From a checkpoint of a small autoregressive pixel model: layers 8, 31000 steps.
Rows from block 5 of a small autoregressive pixel model, named by matrix and row number. Rows with one number belong to one neuron. Each number is 200 + 40 x the weight over its row's rms, rounded and kept within 0 to 999. All counts start at 0. After the name is the row's rms in percent of the matrix's.
After each neuron's rows are labels from the 100 images, of 14976, where the neuron reaches its highest value: "strongest on" is what is common among them. Only what is clearly more common there than usual is listed. The data: microscope photos of single blood and bone marrow cells. In brackets: how many of the 100.
# fc1: MLP up (model.blocks.5.mlp.fc1.weight, 768x128), inputs 0-127
# fc2: MLP down (model.blocks.5.mlp.fc2.weight, 128x768, transposed), outputs 0-127

fc1.741,098,133,218,160,201,150,217,174,231,159,247,198,249,167,120,143,223,162,163,162,181,166,262,217,243,230,237,231,216,177,241,243,202,227,250,126,285,186,265,153,111,203,152,255,161,190,112,263,154,216,131,164,214,192,220,237,190,222,215,161,231,154,155,207,196,205,231,145,192,222,165,245,226,169,219,109,198,247,189,155,117,249,216,159,184,153,185,280,218,205,197,161,177,305,218,186,175,167,202,211,232,165,183,160,195,148,282,240,210,183,205,210,179,203,221,199,187,188,172,204,176,216,160,259,184,247,213,220,134
fc2.741,094,259,260,207,195,222,188,190,210,274,205,207,209,169,314,247,149,153,239,187,214,217,195,179,179,177,246,148,161,184,124,158,205,157,166,189,165,196,193,225,149,180,217,177,281,312,229,219,159,184,191,217,230,206,220,125,159,142,214,150,235,168,149,215,105,177,189,185,211,167,300,258,176,212,235,223,190,234,243,209,233,164,240,207,204,204,206,90,189,165,172,193,198,153,119,189,136,183,250,182,143,220,194,237,149,175,174,204,180,244,156,191,175,221,114,177,229,196,224,195,172,212,197,232,279,236,180,149,207
strongest on: cell type: erythroblast (60)

fc1.106,099,170,150,205,242,145,246,209,191,185,142,184,225,172,238,181,181,200,175,280,160,198,207,177,300,198,239,171,158,170,199,173,195,133,255,192,233,82,247,258,239,164,230,144,157,183,111,154,232,260,216,176,147,208,166,220,131,157,238,175,200,183,156,182,176,213,200,185,185,212,203,177,230,202,238,209,192,214,137,143,206,264,188,224,201,205,292,184,232,226,209,217,238,235,206,161,164,241,214,127,211,131,204,264,134,250,133,248,229,259,233,241,269,271,192,146,207,163,222,143,188,202,193,174,217,200,217,234,259
fc2.106,094,159,245,208,181,228,187,249,182,195,217,199,181,199,169,213,206,192,250,211,225,242,238,256,170,197,190,190,188,198,212,251,241,207,182,192,173,301,141,120,181,272,170,289,184,263,302,242,128,167,120,194,272,174,206,203,237,246,147,280,215,237,212,219,203,174,204,253,213,246,215,197,215,225,173,181,189,219,225,233,193,198,213,113,161,197,173,243,226,107,214,218,197,195,190,205,209,193,205,238,220,235,148,201,240,98,260,206,183,150,211,177,172,114,185,275,144,169,162,195,203,144,256,235,255,176,248,198,136
strongest on: cell type: segmented neutrophil (44)

fc1.656,096,313,185,173,112,133,181,192,171,222,193,208,206,234,193,160,210,157,169,185,181,159,167,141,273,205,214,194,202,121,228,196,260,214,204,246,183,199,129,144,262,226,229,225,176,233,78,215,167,267,245,247,153,168,182,153,229,188,248,216,207,262,190,175,249,240,190,175,236,230,166,170,168,267,230,239,251,240,188,178,245,193,233,267,158,176,180,172,209,188,175,247,211,197,182,246,205,190,179,163,150,228,157,189,236,215,168,184,268,197,133,221,241,225,204,248,166,166,149,221,250,133,275,231,173,119,212,162,213
fc2.656,108,111,210,186,225,201,218,141,165,141,125,171,221,259,174,204,181,257,184,172,201,194,180,221,222,157,182,171,180,205,147,126,263,218,163,197,261,158,194,167,193,146,157,210,150,154,267,194,242,200,155,279,259,212,230,219,197,208,239,190,144,163,158,210,190,218,221,130,231,159,308,176,260,205,208,199,119,139,185,212,203,198,116,217,167,178,231,290,276,160,221,206,167,236,188,165,173,164,153,211,171,185,233,182,190,235,161,201,179,254,222,123,181,155,179,105,261,185,187,153,171,178,148,213,222,215,193,245,182
strongest on: cell type: eosinophil (86)

fc1.431,104,168,228,253,274,228,173,160,206,190,189,220,226,272,177,216,223,189,198,247,212,179,249,197,189,203,220,178,175,292,143,228,221,168,184,209,151,214,210,261,180,210,182,175,196,236,145,139,211,247,264,223,179,194,242,167,231,148,218,146,219,256,206,159,257,161,188,252,153,142,199,270,299,184,202,168,210,183,246,163,249,182,233,154,264,156,142,302,177,216,159,220,233,142,181,138,183,191,188,238,224,166,251,252,149,201,174,131,133,201,106,228,260,145,187,228,232,171,205,282,217,215,252,216,153,186,223,192,191
fc2.431,101,151,125,176,236,153,275,184,261,188,182,244,223,183,210,203,145,285,231,137,286,251,236,214,196,133,184,212,189,207,235,163,178,242,265,258,248,211,271,216,229,126,225,197,220,117,256,248,206,164,175,264,222,200,203,246,110,260,151,277,215,130,219,191,174,220,209,207,215,210,182,154,126,180,219,239,207,188,191,259,224,213,192,153,224,230,178,108,177,181,209,260,176,199,209,187,178,155,170,205,211,215,230,226,228,237,158,254,241,196,282,179,139,222,264,179,215,166,193,179,191,196,232,191,197,160,256,154,212
strongest on: cell type: band neutrophil (26)

fc1.574,090,250,214,245,213,174,217,258,162,239,193,156,225,271,124,232,252,264,211,242,174,168,203,195,222,227,260,153,272,200,131,219,224,143,182,193,245,189,207,204,188,205,259,223,154,225,154,238,187,186,148,169,115,195,163,256,224,168,146,237,176,216,203,194,147,177,248,268,130,200,211,160,183,252,229,158,215,186,261,185,124,243,188,256,255,155,190,217,218,215,188,232,268,224,199,196,188,292,216,249,217,205,255,176,212,155,250,241,211,196,179,255,133,147,185,166,238,144,256,222,210,235,222,253,264,235,294,193,203
fc2.574,088,160,144,146,166,188,190,239,191,184,228,280,117,141,213,155,179,142,183,171,189,188,195,215,252,187,143,155,168,262,210,177,153,228,225,221,114,143,181,189,293,136,185,161,240,200,210,197,212,212,228,206,233,162,177,135,144,217,282,213,102,192,271,217,249,281,247,143,306,247,203,232,163,221,190,160,150,185,197,286,215,226,260,196,165,204,240,165,201,213,207,223,181,195,164,266,203,126,175,239,219,220,257,214,227,226,188,169,250,164,225,142,223,198,179,242,171,181,162,182,166,182,227,196,191,184,205,185,237
strongest on: cell type: band neutrophil (33)

fc1.35,104,202,252,135,242,259,198,156,309,217,159,215,149,202,258,222,150,197,273,223,193,210,173,212,233,208,189,245,112,227,103,210,200,204,177,225,218,180,217,197,178,153,152,198,181,177,208,230,237,276,245,216,287,223,116,203,200,130,217,196,233,215,174,222,156,155,166,215,199,234,163,289,193,232,231,205,198,208,218,150,254,178,178,137,252,220,150,247,202,209,182,157,240,323,140,199,222,206,265,205,226,175,164,243,192,231,218,141,201,206,191,235,197,222,219,208,181,215,307,222,192,200,234,276,222,210,164,199,242
fc2.35,118,198,183,210,167,200,165,148,168,155,207,163,144,215,172,223,174,203,206,131,203,214,175,201,217,187,143,200,216,135,185,245,159,238,256,273,142,138,178,128,209,155,173,178,213,181,201,207,194,162,178,252,200,243,181,162,283,197,260,198,197,182,170,162,165,74,195,191,170,205,162,264,156,281,218,265,213,260,149,247,148,194,138,289,277,209,165,212,155,257,269,229,174,213,187,243,260,202,230,147,215,201,240,196,159,256,136,186,163,226,215,245,187,207,237,241,225,237,186,180,244,260,154,257,212,204,204,150,174
strongest on: cell type: blast (38)

fc1.36,110,180,242,228,96,257,227,242,213,203,220,208,201,172,220,138,217,199,220,260,153,207,259,211,206,264,256,260,238,285,191,194,206,239,197,175,154,194,207,176,126,187,209,195,205,152,162,214,136,187,196,187,140,258,183,287,235,199,220,248,212,101,187,207,247,201,170,184,278,209,229,212,248,210,177,128,240,240,210,257,172,182,242,155,157,184,202,229,297,237,161,211,161,239,258,191,180,212,139,226,221,161,281,227,173,189,224,215,209,257,158,184,175,141,188,201,138,231,201,280,151,147,135,186,182,222,202,246,178
fc2.36,125,190,259,137,235,162,189,133,181,200,212,219,174,213,216,223,183,134,177,193,195,174,227,216,205,147,194,232,209,166,148,161,267,211,129,205,259,203,186,247,270,265,129,186,193,229,218,205,146,180,190,159,184,259,285,203,196,209,236,193,238,202,158,187,248,169,107,205,207,169,176,263,191,159,218,153,197,243,204,259,211,227,95,191,173,195,142,280,184,219,172,188,241,189,154,183,179,251,197,170,128,272,238,188,203,157,139,227,210,229,194,108,213,187,257,196,213,161,243,152,178,201,154,205,227,224,76,233,155
strongest on: cell type: erythroblast (80)

fc1.168,102,209,132,190,154,126,194,170,222,265,209,186,193,151,269,190,277,214,165,228,104,199,197,221,246,240,222,234,179,179,233,100,241,273,213,229,230,140,147,267,166,205,272,237,224,250,204,239,187,222,163,196,174,201,223,133,249,190,126,227,187,182,193,184,256,218,152,166,159,196,245,226,137,190,234,212,210,194,90,211,150,172,166,260,233,164,251,136,213,160,251,161,193,185,146,208,229,174,192,263,189,209,208,231,222,165,183,236,179,273,199,178,206,256,219,221,119,189,151,150,159,214,157,198,237,223,177,226,217
fc2.168,105,171,171,248,195,252,207,270,237,203,161,173,222,222,223,272,213,185,136,201,269,193,221,254,224,253,248,141,200,203,208,223,185,137,187,215,106,156,212,112,186,162,192,203,198,217,190,180,189,235,233,247,242,178,222,243,122,222,234,192,235,264,225,201,175,201,236,222,147,224,75,205,187,168,229,192,232,176,226,245,185,202,227,206,224,201,162,219,147,205,182,169,82,230,225,216,159,217,175,195,290,205,230,190,206,208,226,86,202,152,176,259,177,240,248,172,288,243,157,275,171,188,202,173,198,248,237,182,227
strongest on: cell type: segmented neutrophil (71)

fc1.97,098,239,199,238,183,149,141,164,150,267,266,169,206,174,274,213,191,224,188,137,208,203,189,190,202,139,174,162,146,164,188,269,184,167,173,133,161,240,184,244,182,182,196,137,143,136,177,231,181,152,230,243,204,154,98,177,169,237,186,201,186,308,289,215,144,205,240,158,227,178,199,175,151,212,270,192,181,232,172,171,174,230,230,224,246,230,206,208,230,120,193,216,204,204,233,261,198,196,234,196,160,168,154,230,195,236,161,251,250,224,147,201,166,238,165,204,236,184,108,247,277,187,121,220,157,225,218,242,187
fc2.97,107,204,217,202,172,177,224,257,170,208,163,165,250,211,162,241,318,174,261,223,171,234,191,238,205,204,316,209,215,227,246,243,244,250,253,249,225,233,201,158,219,214,200,235,202,218,268,256,216,245,101,146,149,202,198,180,241,205,126,244,236,219,119,175,144,255,110,195,270,213,144,215,216,275,177,173,202,178,274,223,184,162,165,259,220,217,164,203,213,210,295,161,186,226,237,249,239,190,158,210,167,196,240,170,203,180,215,189,206,229,148,176,154,228,195,194,221,176,265,161,210,184,184,257,248,217,235,214,181
strongest on: cell type: artefact (51)

fc1.441,125,235,286,161,217,213,167,236,190,91,143,142,268,214,212,187,171,220,204,162,229,278,208,220,193,142,241,235,224,182,208,229,180,225,230,235,208,215,201,225,180,178,261,178,207,263,205,274,153,214,155,206,136,181,182,169,214,223,284,233,219,96,218,173,244,220,203,193,182,267,137,219,143,198,211,225,140,239,180,277,221,204,160,174,253,215,161,203,152,170,219,240,171,221,140,182,230,252,167,206,116,162,124,235,220,173,194,228,210,159,221,185,148,91,182,283,175,208,194,165,250,230,215,196,192,238,217,204,236
fc2.441,106,230,210,161,185,153,207,198,209,239,146,168,143,157,186,221,232,165,223,124,253,256,204,258,194,183,173,233,272,217,246,197,173,137,236,194,216,164,112,225,230,173,153,222,228,181,167,226,176,184,260,214,238,234,230,254,189,152,236,193,241,204,247,146,193,106,160,202,134,232,209,262,154,272,153,265,225,242,173,240,172,252,195,228,161,157,203,185,188,200,316,182,203,179,201,275,196,250,195,219,238,255,192,134,178,204,203,172,264,166,173,241,163,169,192,288,195,141,166,198,221,276,188,139,240,247,186,191,185
strongest on: smear: peripheral blood (61)

fc1.194,128,152,210,171,243,286,214,185,153,230,161,191,234,226,237,194,153,195,223,196,188,227,215,210,189,201,245,139,212,194,223,210,202,240,159,219,206,214,246,181,233,164,171,222,194,183,271,205,216,233,245,291,170,200,207,165,251,277,178,144,269,207,207,182,255,223,218,195,256,149,202,258,230,226,284,191,299,202,170,148,241,229,141,250,220,155,162,107,162,266,206,234,213,139,186,259,225,283,224,202,172,192,124,215,204,156,218,175,191,168,294,218,151,200,196,240,247,188,186,234,201,206,188,159,267,304,183,182,153
fc2.194,109,209,253,202,180,203,179,173,217,194,220,235,250,215,213,230,216,201,158,194,156,258,199,239,213,202,149,155,261,211,173,162,266,183,195,148,190,167,201,244,217,213,257,224,189,252,234,161,232,203,232,272,288,139,260,172,197,159,187,184,200,176,171,112,199,211,270,211,238,209,98,173,188,116,190,202,199,213,274,261,176,211,209,235,229,193,228,108,165,242,256,210,218,197,231,281,170,160,208,108,215,180,221,152,215,215,227,161,124,178,250,237,207,212,201,235,272,241,216,300,210,203,123,222,175,226,236,154,252
strongest on: cell type: blast (32)

fc1.198,091,204,236,132,232,220,246,220,209,208,133,169,292,216,188,134,200,199,198,232,205,203,245,179,159,178,279,217,207,178,165,245,244,159,185,157,281,191,189,153,161,164,106,208,248,242,180,171,197,219,247,156,220,154,181,212,192,193,221,135,117,221,179,156,111,187,179,220,223,167,158,215,200,192,244,263,170,211,127,120,159,199,215,160,134,234,196,183,189,183,251,139,249,220,199,196,189,169,257,207,254,178,171,199,171,181,180,182,193,191,261,233,163,207,140,180,229,82,212,147,174,239,216,214,301,166,170,167,230
fc2.198,091,174,228,219,194,147,210,235,225,193,167,154,222,227,230,224,205,221,194,195,168,172,246,177,219,185,148,232,154,170,232,246,222,180,181,136,170,193,167,223,263,271,230,235,126,229,208,250,161,137,131,192,132,196,200,232,211,157,143,234,265,161,267,216,179,196,188,229,211,254,206,258,255,215,267,178,281,172,222,238,232,273,182,275,238,152,250,275,207,221,177,166,165,143,184,221,163,195,226,124,157,215,233,224,176,300,175,178,214,217,216,246,243,194,178,274,118,206,175,179,168,221,200,195,105,265,235,202,167
strongest on: smear: peripheral blood (39); cell type: platelet (36)

fc1.309,098,252,191,192,217,188,195,210,173,161,202,226,119,142,190,234,175,268,204,152,207,127,165,161,237,190,212,179,225,206,294,187,199,159,187,220,177,168,174,198,235,185,214,239,139,196,237,252,203,184,184,239,173,236,164,136,176,174,240,220,159,197,136,170,199,286,243,201,170,116,217,205,183,188,163,139,245,195,100,209,218,221,274,244,160,128,186,141,136,143,250,205,171,182,257,194,213,198,241,257,198,217,234,124,236,236,290,153,226,112,208,175,226,187,107,227,198,208,134,216,192,180,197,203,199,150,256,231,177
fc2.309,106,148,200,170,128,186,161,282,214,197,211,152,271,180,200,215,222,255,228,261,210,216,189,244,201,125,169,186,177,124,260,176,205,198,239,206,169,245,131,208,166,229,218,151,219,178,160,243,209,185,201,218,243,212,262,204,208,236,210,219,183,142,220,99,98,110,182,212,199,221,177,201,150,277,219,276,162,164,256,159,98,177,235,194,246,149,258,227,252,215,224,203,218,142,195,175,127,147,253,179,275,214,191,224,154,212,231,226,205,213,167,184,208,223,253,184,240,160,195,261,193,182,163,170,210,197,174,174,163
strongest on: cell type: segmented neutrophil (52); cell type: eosinophil (41); smear: peripheral blood (35)

fc1.410,089,165,180,244,239,187,268,201,107,250,227,160,130,220,238,240,217,175,243,128,258,158,201,193,218,193,181,228,195,230,195,265,166,195,163,150,204,215,267,162,273,158,221,232,229,142,153,151,96,145,137,199,200,211,206,251,187,238,194,151,193,206,208,174,192,240,211,257,135,257,186,163,180,148,209,178,170,189,206,202,224,111,225,196,202,248,149,269,192,246,149,206,165,201,248,170,202,173,242,198,214,160,259,199,147,230,168,204,210,240,156,231,134,212,200,237,153,199,75,189,263,204,194,253,188,222,142,217,210
fc2.410,097,254,195,191,265,203,114,265,240,272,162,229,233,162,157,208,203,170,210,264,228,262,303,220,194,240,159,147,131,205,262,167,280,143,225,232,83,193,222,213,283,235,167,230,173,159,233,216,214,219,193,254,161,182,175,138,184,164,173,246,250,220,186,163,183,141,218,149,277,168,248,223,172,231,197,267,227,226,198,190,124,229,166,181,184,142,126,170,235,278,238,162,200,174,244,204,160,194,176,218,190,183,175,202,262,165,185,249,179,233,202,224,228,196,198,189,204,256,227,195,168,224,190,215,202,171,168,186,197
strongest on: cell type: blast (25)

fc1.713,102,184,191,249,269,205,223,134,213,189,194,213,134,152,276,211,210,249,175,198,232,204,264,287,173,255,201,140,195,205,149,176,238,173,268,283,197,158,191,272,180,299,188,250,168,176,147,199,136,120,147,198,215,140,165,202,188,214,227,264,228,244,148,233,145,133,183,209,125,190,201,202,203,227,218,168,237,188,225,100,160,172,305,181,193,245,214,163,230,222,187,191,197,241,201,156,170,192,219,203,142,177,190,187,197,181,208,143,234,163,177,186,219,244,181,211,240,244,176,265,239,245,164,209,263,235,230,191,200
fc2.713,094,210,231,194,189,179,163,209,267,197,191,276,150,199,113,173,128,188,130,227,184,176,106,212,185,213,220,253,239,178,285,183,208,206,194,195,155,263,166,176,179,103,205,180,194,180,215,190,191,289,248,190,231,276,263,231,244,183,217,144,171,187,256,174,248,194,248,136,172,245,219,237,173,170,273,224,134,210,167,290,226,197,135,217,199,162,186,249,160,170,236,245,251,142,212,225,212,183,155,167,229,185,170,255,211,155,189,257,188,193,230,203,174,189,250,169,194,193,197,170,244,133,207,197,99,187,235,212,220
strongest on: cell type: eosinophil (25)

fc1.696,094,199,179,148,254,218,265,207,259,181,231,225,242,191,180,219,227,181,124,299,240,216,233,213,309,183,260,206,186,164,219,167,210,195,245,158,213,221,226,150,225,246,221,196,215,215,181,187,173,231,235,194,291,168,233,194,249,196,217,193,190,208,147,215,178,182,210,142,178,189,178,268,196,172,243,149,211,287,221,171,258,187,200,140,214,185,216,254,304,217,117,243,277,236,216,239,173,221,162,115,178,203,236,247,196,186,197,230,234,223,220,251,189,212,172,112,176,198,146,206,227,165,117,165,262,195,249,174,141
fc2.696,099,150,173,165,168,183,122,232,200,189,213,203,177,160,253,212,213,267,273,209,171,289,234,105,205,255,198,153,197,201,263,259,164,234,258,217,174,210,198,226,196,292,198,212,204,284,224,219,203,168,207,248,157,174,236,265,159,208,205,179,272,179,237,221,197,191,280,227,209,238,181,184,163,187,225,218,211,154,205,161,165,203,199,282,268,258,194,224,212,155,274,204,173,199,219,160,229,182,187,216,255,195,194,155,202,240,263,149,132,185,128,158,241,231,262,232,241,264,167,136,218,195,239,185,188,121,183,182,247
strongest on: cell type: artefact (40)

fc1.427,106,159,224,218,263,140,254,180,156,187,172,348,194,199,222,235,155,162,251,178,230,212,186,142,248,180,185,192,184,190,277,189,251,217,223,199,244,247,187,98,188,262,240,223,187,213,178,179,155,239,149,223,200,186,214,202,314,163,158,217,115,240,236,210,206,252,185,193,203,165,202,204,254,164,245,150,181,159,144,218,214,185,220,225,137,219,104,251,183,272,138,186,186,156,173,191,194,217,251,215,186,165,148,201,189,182,238,148,204,180,202,264,159,265,180,255,212,175,174,174,258,175,158,214,208,170,196,164,186
fc2.427,096,108,138,187,232,147,213,198,256,233,300,169,186,219,197,195,161,163,222,210,168,259,240,320,224,245,223,222,262,193,225,154,181,194,199,246,225,157,234,215,182,237,267,216,164,193,227,236,181,160,205,164,220,207,163,176,219,260,232,162,279,244,245,138,211,158,222,231,219,181,146,244,165,177,194,199,188,209,85,184,210,221,188,232,177,198,209,121,175,190,194,140,214,193,240,194,229,267,125,106,215,199,206,206,133,194,229,209,209,185,166,203,214,185,263,161,210,205,298,196,141,215,145,246,207,259,227,181,222
strongest on: cell type: blast (33)

fc1.325,105,175,180,159,112,274,281,181,155,301,189,156,245,227,192,123,235,190,185,192,268,246,261,127,201,102,217,218,252,174,195,194,196,226,221,160,191,232,130,211,161,201,257,194,184,186,205,177,195,180,203,207,251,230,183,176,206,233,190,205,169,249,158,174,258,241,211,173,238,157,183,179,160,194,194,155,242,184,154,180,164,184,245,259,283,171,164,217,157,240,184,209,259,261,102,194,229,155,190,210,172,161,247,165,260,186,237,246,145,198,218,247,136,229,170,201,243,214,249,182,135,195,176,229,182,281,219,232,183
fc2.325,100,209,218,169,218,108,152,246,242,143,254,212,205,199,163,210,124,217,236,183,225,100,210,188,209,206,230,168,199,212,136,152,197,213,175,280,163,117,210,211,206,222,173,256,227,195,180,256,152,194,193,155,186,161,241,264,220,164,200,154,192,149,226,176,131,222,203,243,241,219,254,136,174,184,214,232,191,133,278,219,210,279,120,166,181,295,196,217,198,217,202,202,205,197,274,225,172,237,258,126,255,226,147,185,199,210,214,137,166,186,188,146,211,225,243,234,181,262,159,184,187,239,231,189,260,224,180,131,243
strongest on: smear: peripheral blood (43)

fc1.144,093,201,243,138,210,181,204,214,254,179,156,234,181,157,219,186,170,201,143,266,222,320,188,232,227,204,124,261,175,187,193,212,242,256,150,184,204,309,195,181,150,180,214,201,230,229,184,238,172,220,273,161,222,203,239,260,223,208,188,166,242,179,253,127,206,171,149,271,237,167,206,163,228,231,216,219,207,224,259,201,171,268,146,142,181,212,175,231,259,191,193,205,221,212,249,151,170,246,242,240,233,163,181,215,174,185,150,145,233,231,190,201,101,140,169,176,146,168,265,186,151,254,150,284,204,211,144,218,206
fc2.144,095,205,189,156,173,199,192,244,149,182,197,160,170,255,161,218,288,203,246,192,181,160,172,124,188,181,249,210,222,173,288,210,125,116,258,176,192,201,182,290,137,195,184,197,229,183,167,196,181,177,105,142,211,195,189,181,146,240,173,208,172,153,197,240,205,191,187,246,176,257,170,276,208,167,215,165,234,155,103,189,215,195,235,274,182,249,181,194,247,246,225,173,191,171,223,221,219,162,172,250,183,238,243,142,202,202,267,139,145,209,240,257,251,269,229,196,231,212,231,197,240,96,224,134,215,174,203,227,191
strongest on: cell type: artefact (35)

fc1.207,098,193,235,225,289,199,177,195,156,165,223,106,123,202,221,176,254,209,235,150,217,148,185,194,112,201,213,179,155,226,164,157,207,197,250,191,221,161,235,192,238,215,250,221,174,210,264,181,243,157,164,235,212,180,196,208,207,323,151,218,221,207,197,226,272,233,148,180,105,193,147,193,182,269,238,230,214,188,133,215,298,162,230,284,231,207,169,210,199,146,211,134,194,223,224,198,225,191,166,283,165,258,193,138,211,161,231,198,151,148,220,187,230,279,228,141,178,154,216,221,158,192,197,166,193,202,179,190,243
fc2.207,100,232,185,141,114,189,207,113,239,210,167,189,196,191,210,227,186,229,133,213,261,222,181,222,226,209,169,211,163,141,235,184,135,152,166,195,175,275,173,177,291,235,142,103,210,188,130,246,207,209,254,199,165,168,253,201,182,154,291,203,168,222,183,202,295,209,253,199,199,242,274,216,199,131,163,210,184,162,207,235,173,272,191,207,234,209,255,256,167,241,224,133,160,197,144,210,137,229,216,157,263,202,189,188,178,193,146,239,160,199,184,230,166,265,231,164,233,222,239,180,197,219,207,224,145,116,196,218,227
strongest on: cell type: segmented neutrophil (82)

fc1.662,099,208,165,249,259,231,294,255,136,176,173,223,227,220,167,179,195,197,213,150,199,188,325,257,179,170,157,228,196,242,272,250,235,165,174,150,233,185,154,232,240,167,229,154,217,219,178,175,240,227,287,254,207,140,165,201,219,166,153,175,165,198,201,202,163,187,194,158,161,205,172,208,273,191,143,170,191,235,288,282,228,202,237,172,212,201,157,202,162,253,177,277,229,134,189,179,207,157,170,257,235,144,259,210,246,198,177,175,231,271,136,185,241,131,200,244,209,181,280,173,171,185,230,218,218,197,165,181,190
fc2.662,107,254,216,271,159,184,229,133,129,202,152,185,225,181,234,209,199,201,124,166,207,224,211,144,185,167,211,161,185,205,244,211,195,206,154,231,163,153,157,161,216,206,209,187,176,151,259,241,222,234,151,263,196,163,245,181,162,172,187,201,122,118,205,194,242,183,291,90,190,230,210,163,150,190,208,215,189,153,225,229,235,181,200,272,296,185,201,221,230,164,285,178,171,208,176,159,136,194,265,172,148,173,188,196,208,224,105,185,183,190,208,217,293,209,228,168,261,274,158,161,146,188,224,194,158,212,240,187,254
strongest on: cell type: blast (32); cell type: proerythroblast (30)

fc1.698,089,225,176,181,179,275,179,223,161,250,278,153,171,135,153,186,228,215,191,194,150,283,195,240,137,203,260,254,210,255,204,203,172,199,306,178,171,144,239,173,200,195,256,201,134,230,181,173,260,225,211,234,210,223,189,199,240,188,244,147,210,210,204,164,254,266,126,239,241,261,278,176,244,240,159,176,156,261,203,219,238,254,215,181,202,231,232,199,199,229,125,181,137,205,232,183,175,241,191,174,251,199,138,158,160,224,195,212,150,313,189,129,205,220,188,213,186,237,208,261,200,198,178,141,125,206,219,234,190
fc2.698,084,228,222,165,267,139,176,185,221,209,135,243,193,222,198,211,195,173,229,213,212,215,232,172,176,181,142,199,163,89,172,178,87,158,176,284,226,224,230,217,194,182,206,291,175,163,218,187,179,164,172,237,179,169,210,165,182,186,285,160,248,185,163,246,167,251,278,192,218,213,158,304,180,256,210,188,171,205,207,205,239,179,205,164,167,164,134,225,214,195,223,200,219,176,165,204,205,255,226,162,139,324,195,260,273,214,208,179,198,134,248,184,181,166,188,168,167,221,182,166,219,141,277,175,209,176,243,150,156
strongest on: cell type: erythroblast (39); smear: peripheral blood (35)

fc1.286,121,149,198,183,144,270,158,235,251,199,288,244,247,205,195,124,271,208,196,262,145,116,234,182,176,278,241,242,224,231,206,209,220,192,162,151,150,165,166,162,125,188,175,224,213,131,194,212,130,216,246,189,184,190,225,209,210,140,196,224,264,149,184,180,241,154,193,175,222,256,218,215,207,248,253,155,165,152,211,218,263,203,123,177,163,183,219,219,237,250,163,187,218,256,251,211,135,201,192,179,216,188,244,242,180,186,284,231,261,203,230,248,170,276,164,240,181,226,209,209,139,194,127,157,234,200,259,204,172
fc2.286,138,231,201,172,245,169,147,233,233,249,175,233,282,178,211,200,264,189,157,177,298,150,310,159,116,196,171,217,253,235,162,160,206,203,236,242,223,154,169,212,135,218,108,225,220,272,213,279,161,210,200,325,196,170,255,179,224,191,185,140,180,165,209,174,213,212,172,215,195,236,211,267,185,183,202,130,159,197,202,201,140,226,195,202,168,232,216,191,246,194,193,160,114,209,209,144,190,170,279,210,211,240,217,174,141,179,264,244,142,240,196,228,197,220,152,183,202,167,192,202,139,232,197,184,228,218,177,145,203
strongest on: cell type: erythroblast (90)

fc1.691,107,171,198,179,145,147,186,163,267,261,214,207,271,205,201,200,226,217,241,168,157,201,184,203,167,265,207,182,262,138,152,167,156,207,117,181,165,161,127,139,213,158,269,226,219,173,297,200,207,222,202,261,180,229,245,196,224,201,159,140,278,187,203,155,224,131,165,174,257,225,260,184,199,270,221,157,256,170,207,150,234,248,179,156,209,179,232,214,186,233,152,191,164,178,165,182,196,215,86,176,154,170,266,152,224,211,193,200,249,263,201,238,260,124,197,196,245,170,165,226,200,190,155,202,193,236,230,178,270
fc2.691,105,225,160,258,225,198,277,235,209,206,244,175,172,264,212,256,202,188,197,216,234,224,220,181,209,133,169,240,217,174,175,203,205,221,215,174,186,187,260,162,221,282,264,197,158,115,178,246,250,137,279,220,200,241,100,200,211,195,201,245,202,168,255,215,229,186,259,238,193,183,72,200,196,223,197,192,173,175,221,198,258,220,238,247,245,132,190,228,126,188,220,194,188,163,237,156,201,236,232,165,284,215,90,244,225,228,193,191,179,151,199,180,260,163,235,228,169,228,151,160,154,215,221,185,131,257,235,249,217
strongest on: cell type: erythroblast (72)

fc1.758,106,226,236,195,216,145,152,143,258,204,214,224,116,163,217,162,200,245,77,252,171,160,169,178,208,129,215,272,219,178,198,222,199,204,152,181,157,158,188,239,240,234,168,164,169,248,250,278,120,257,171,303,196,220,255,171,160,136,168,217,196,131,177,207,184,157,242,147,263,157,225,232,170,200,186,210,124,217,146,195,159,183,222,230,229,235,251,170,183,162,252,183,182,139,164,220,195,184,236,201,143,242,203,192,152,202,174,229,209,256,239,117,193,163,226,188,170,187,214,149,230,202,197,150,140,182,205,244,191
fc2.758,081,155,181,222,197,168,238,245,194,248,277,197,275,198,153,246,189,145,229,166,219,243,211,192,205,218,207,172,123,209,250,159,218,211,196,207,218,226,149,191,191,185,184,242,203,169,217,105,202,178,221,138,235,241,190,210,284,232,254,143,132,208,193,158,142,231,145,254,132,231,153,177,191,213,231,223,243,257,153,217,232,192,143,166,143,145,254,225,292,102,151,226,249,229,247,186,206,170,210,168,230,208,250,255,199,223,229,223,191,105,148,226,242,187,131,222,175,168,162,214,177,203,190,192,279,180,214,159,247
strongest on: cell type: segmented neutrophil (44); cell type: eosinophil (26)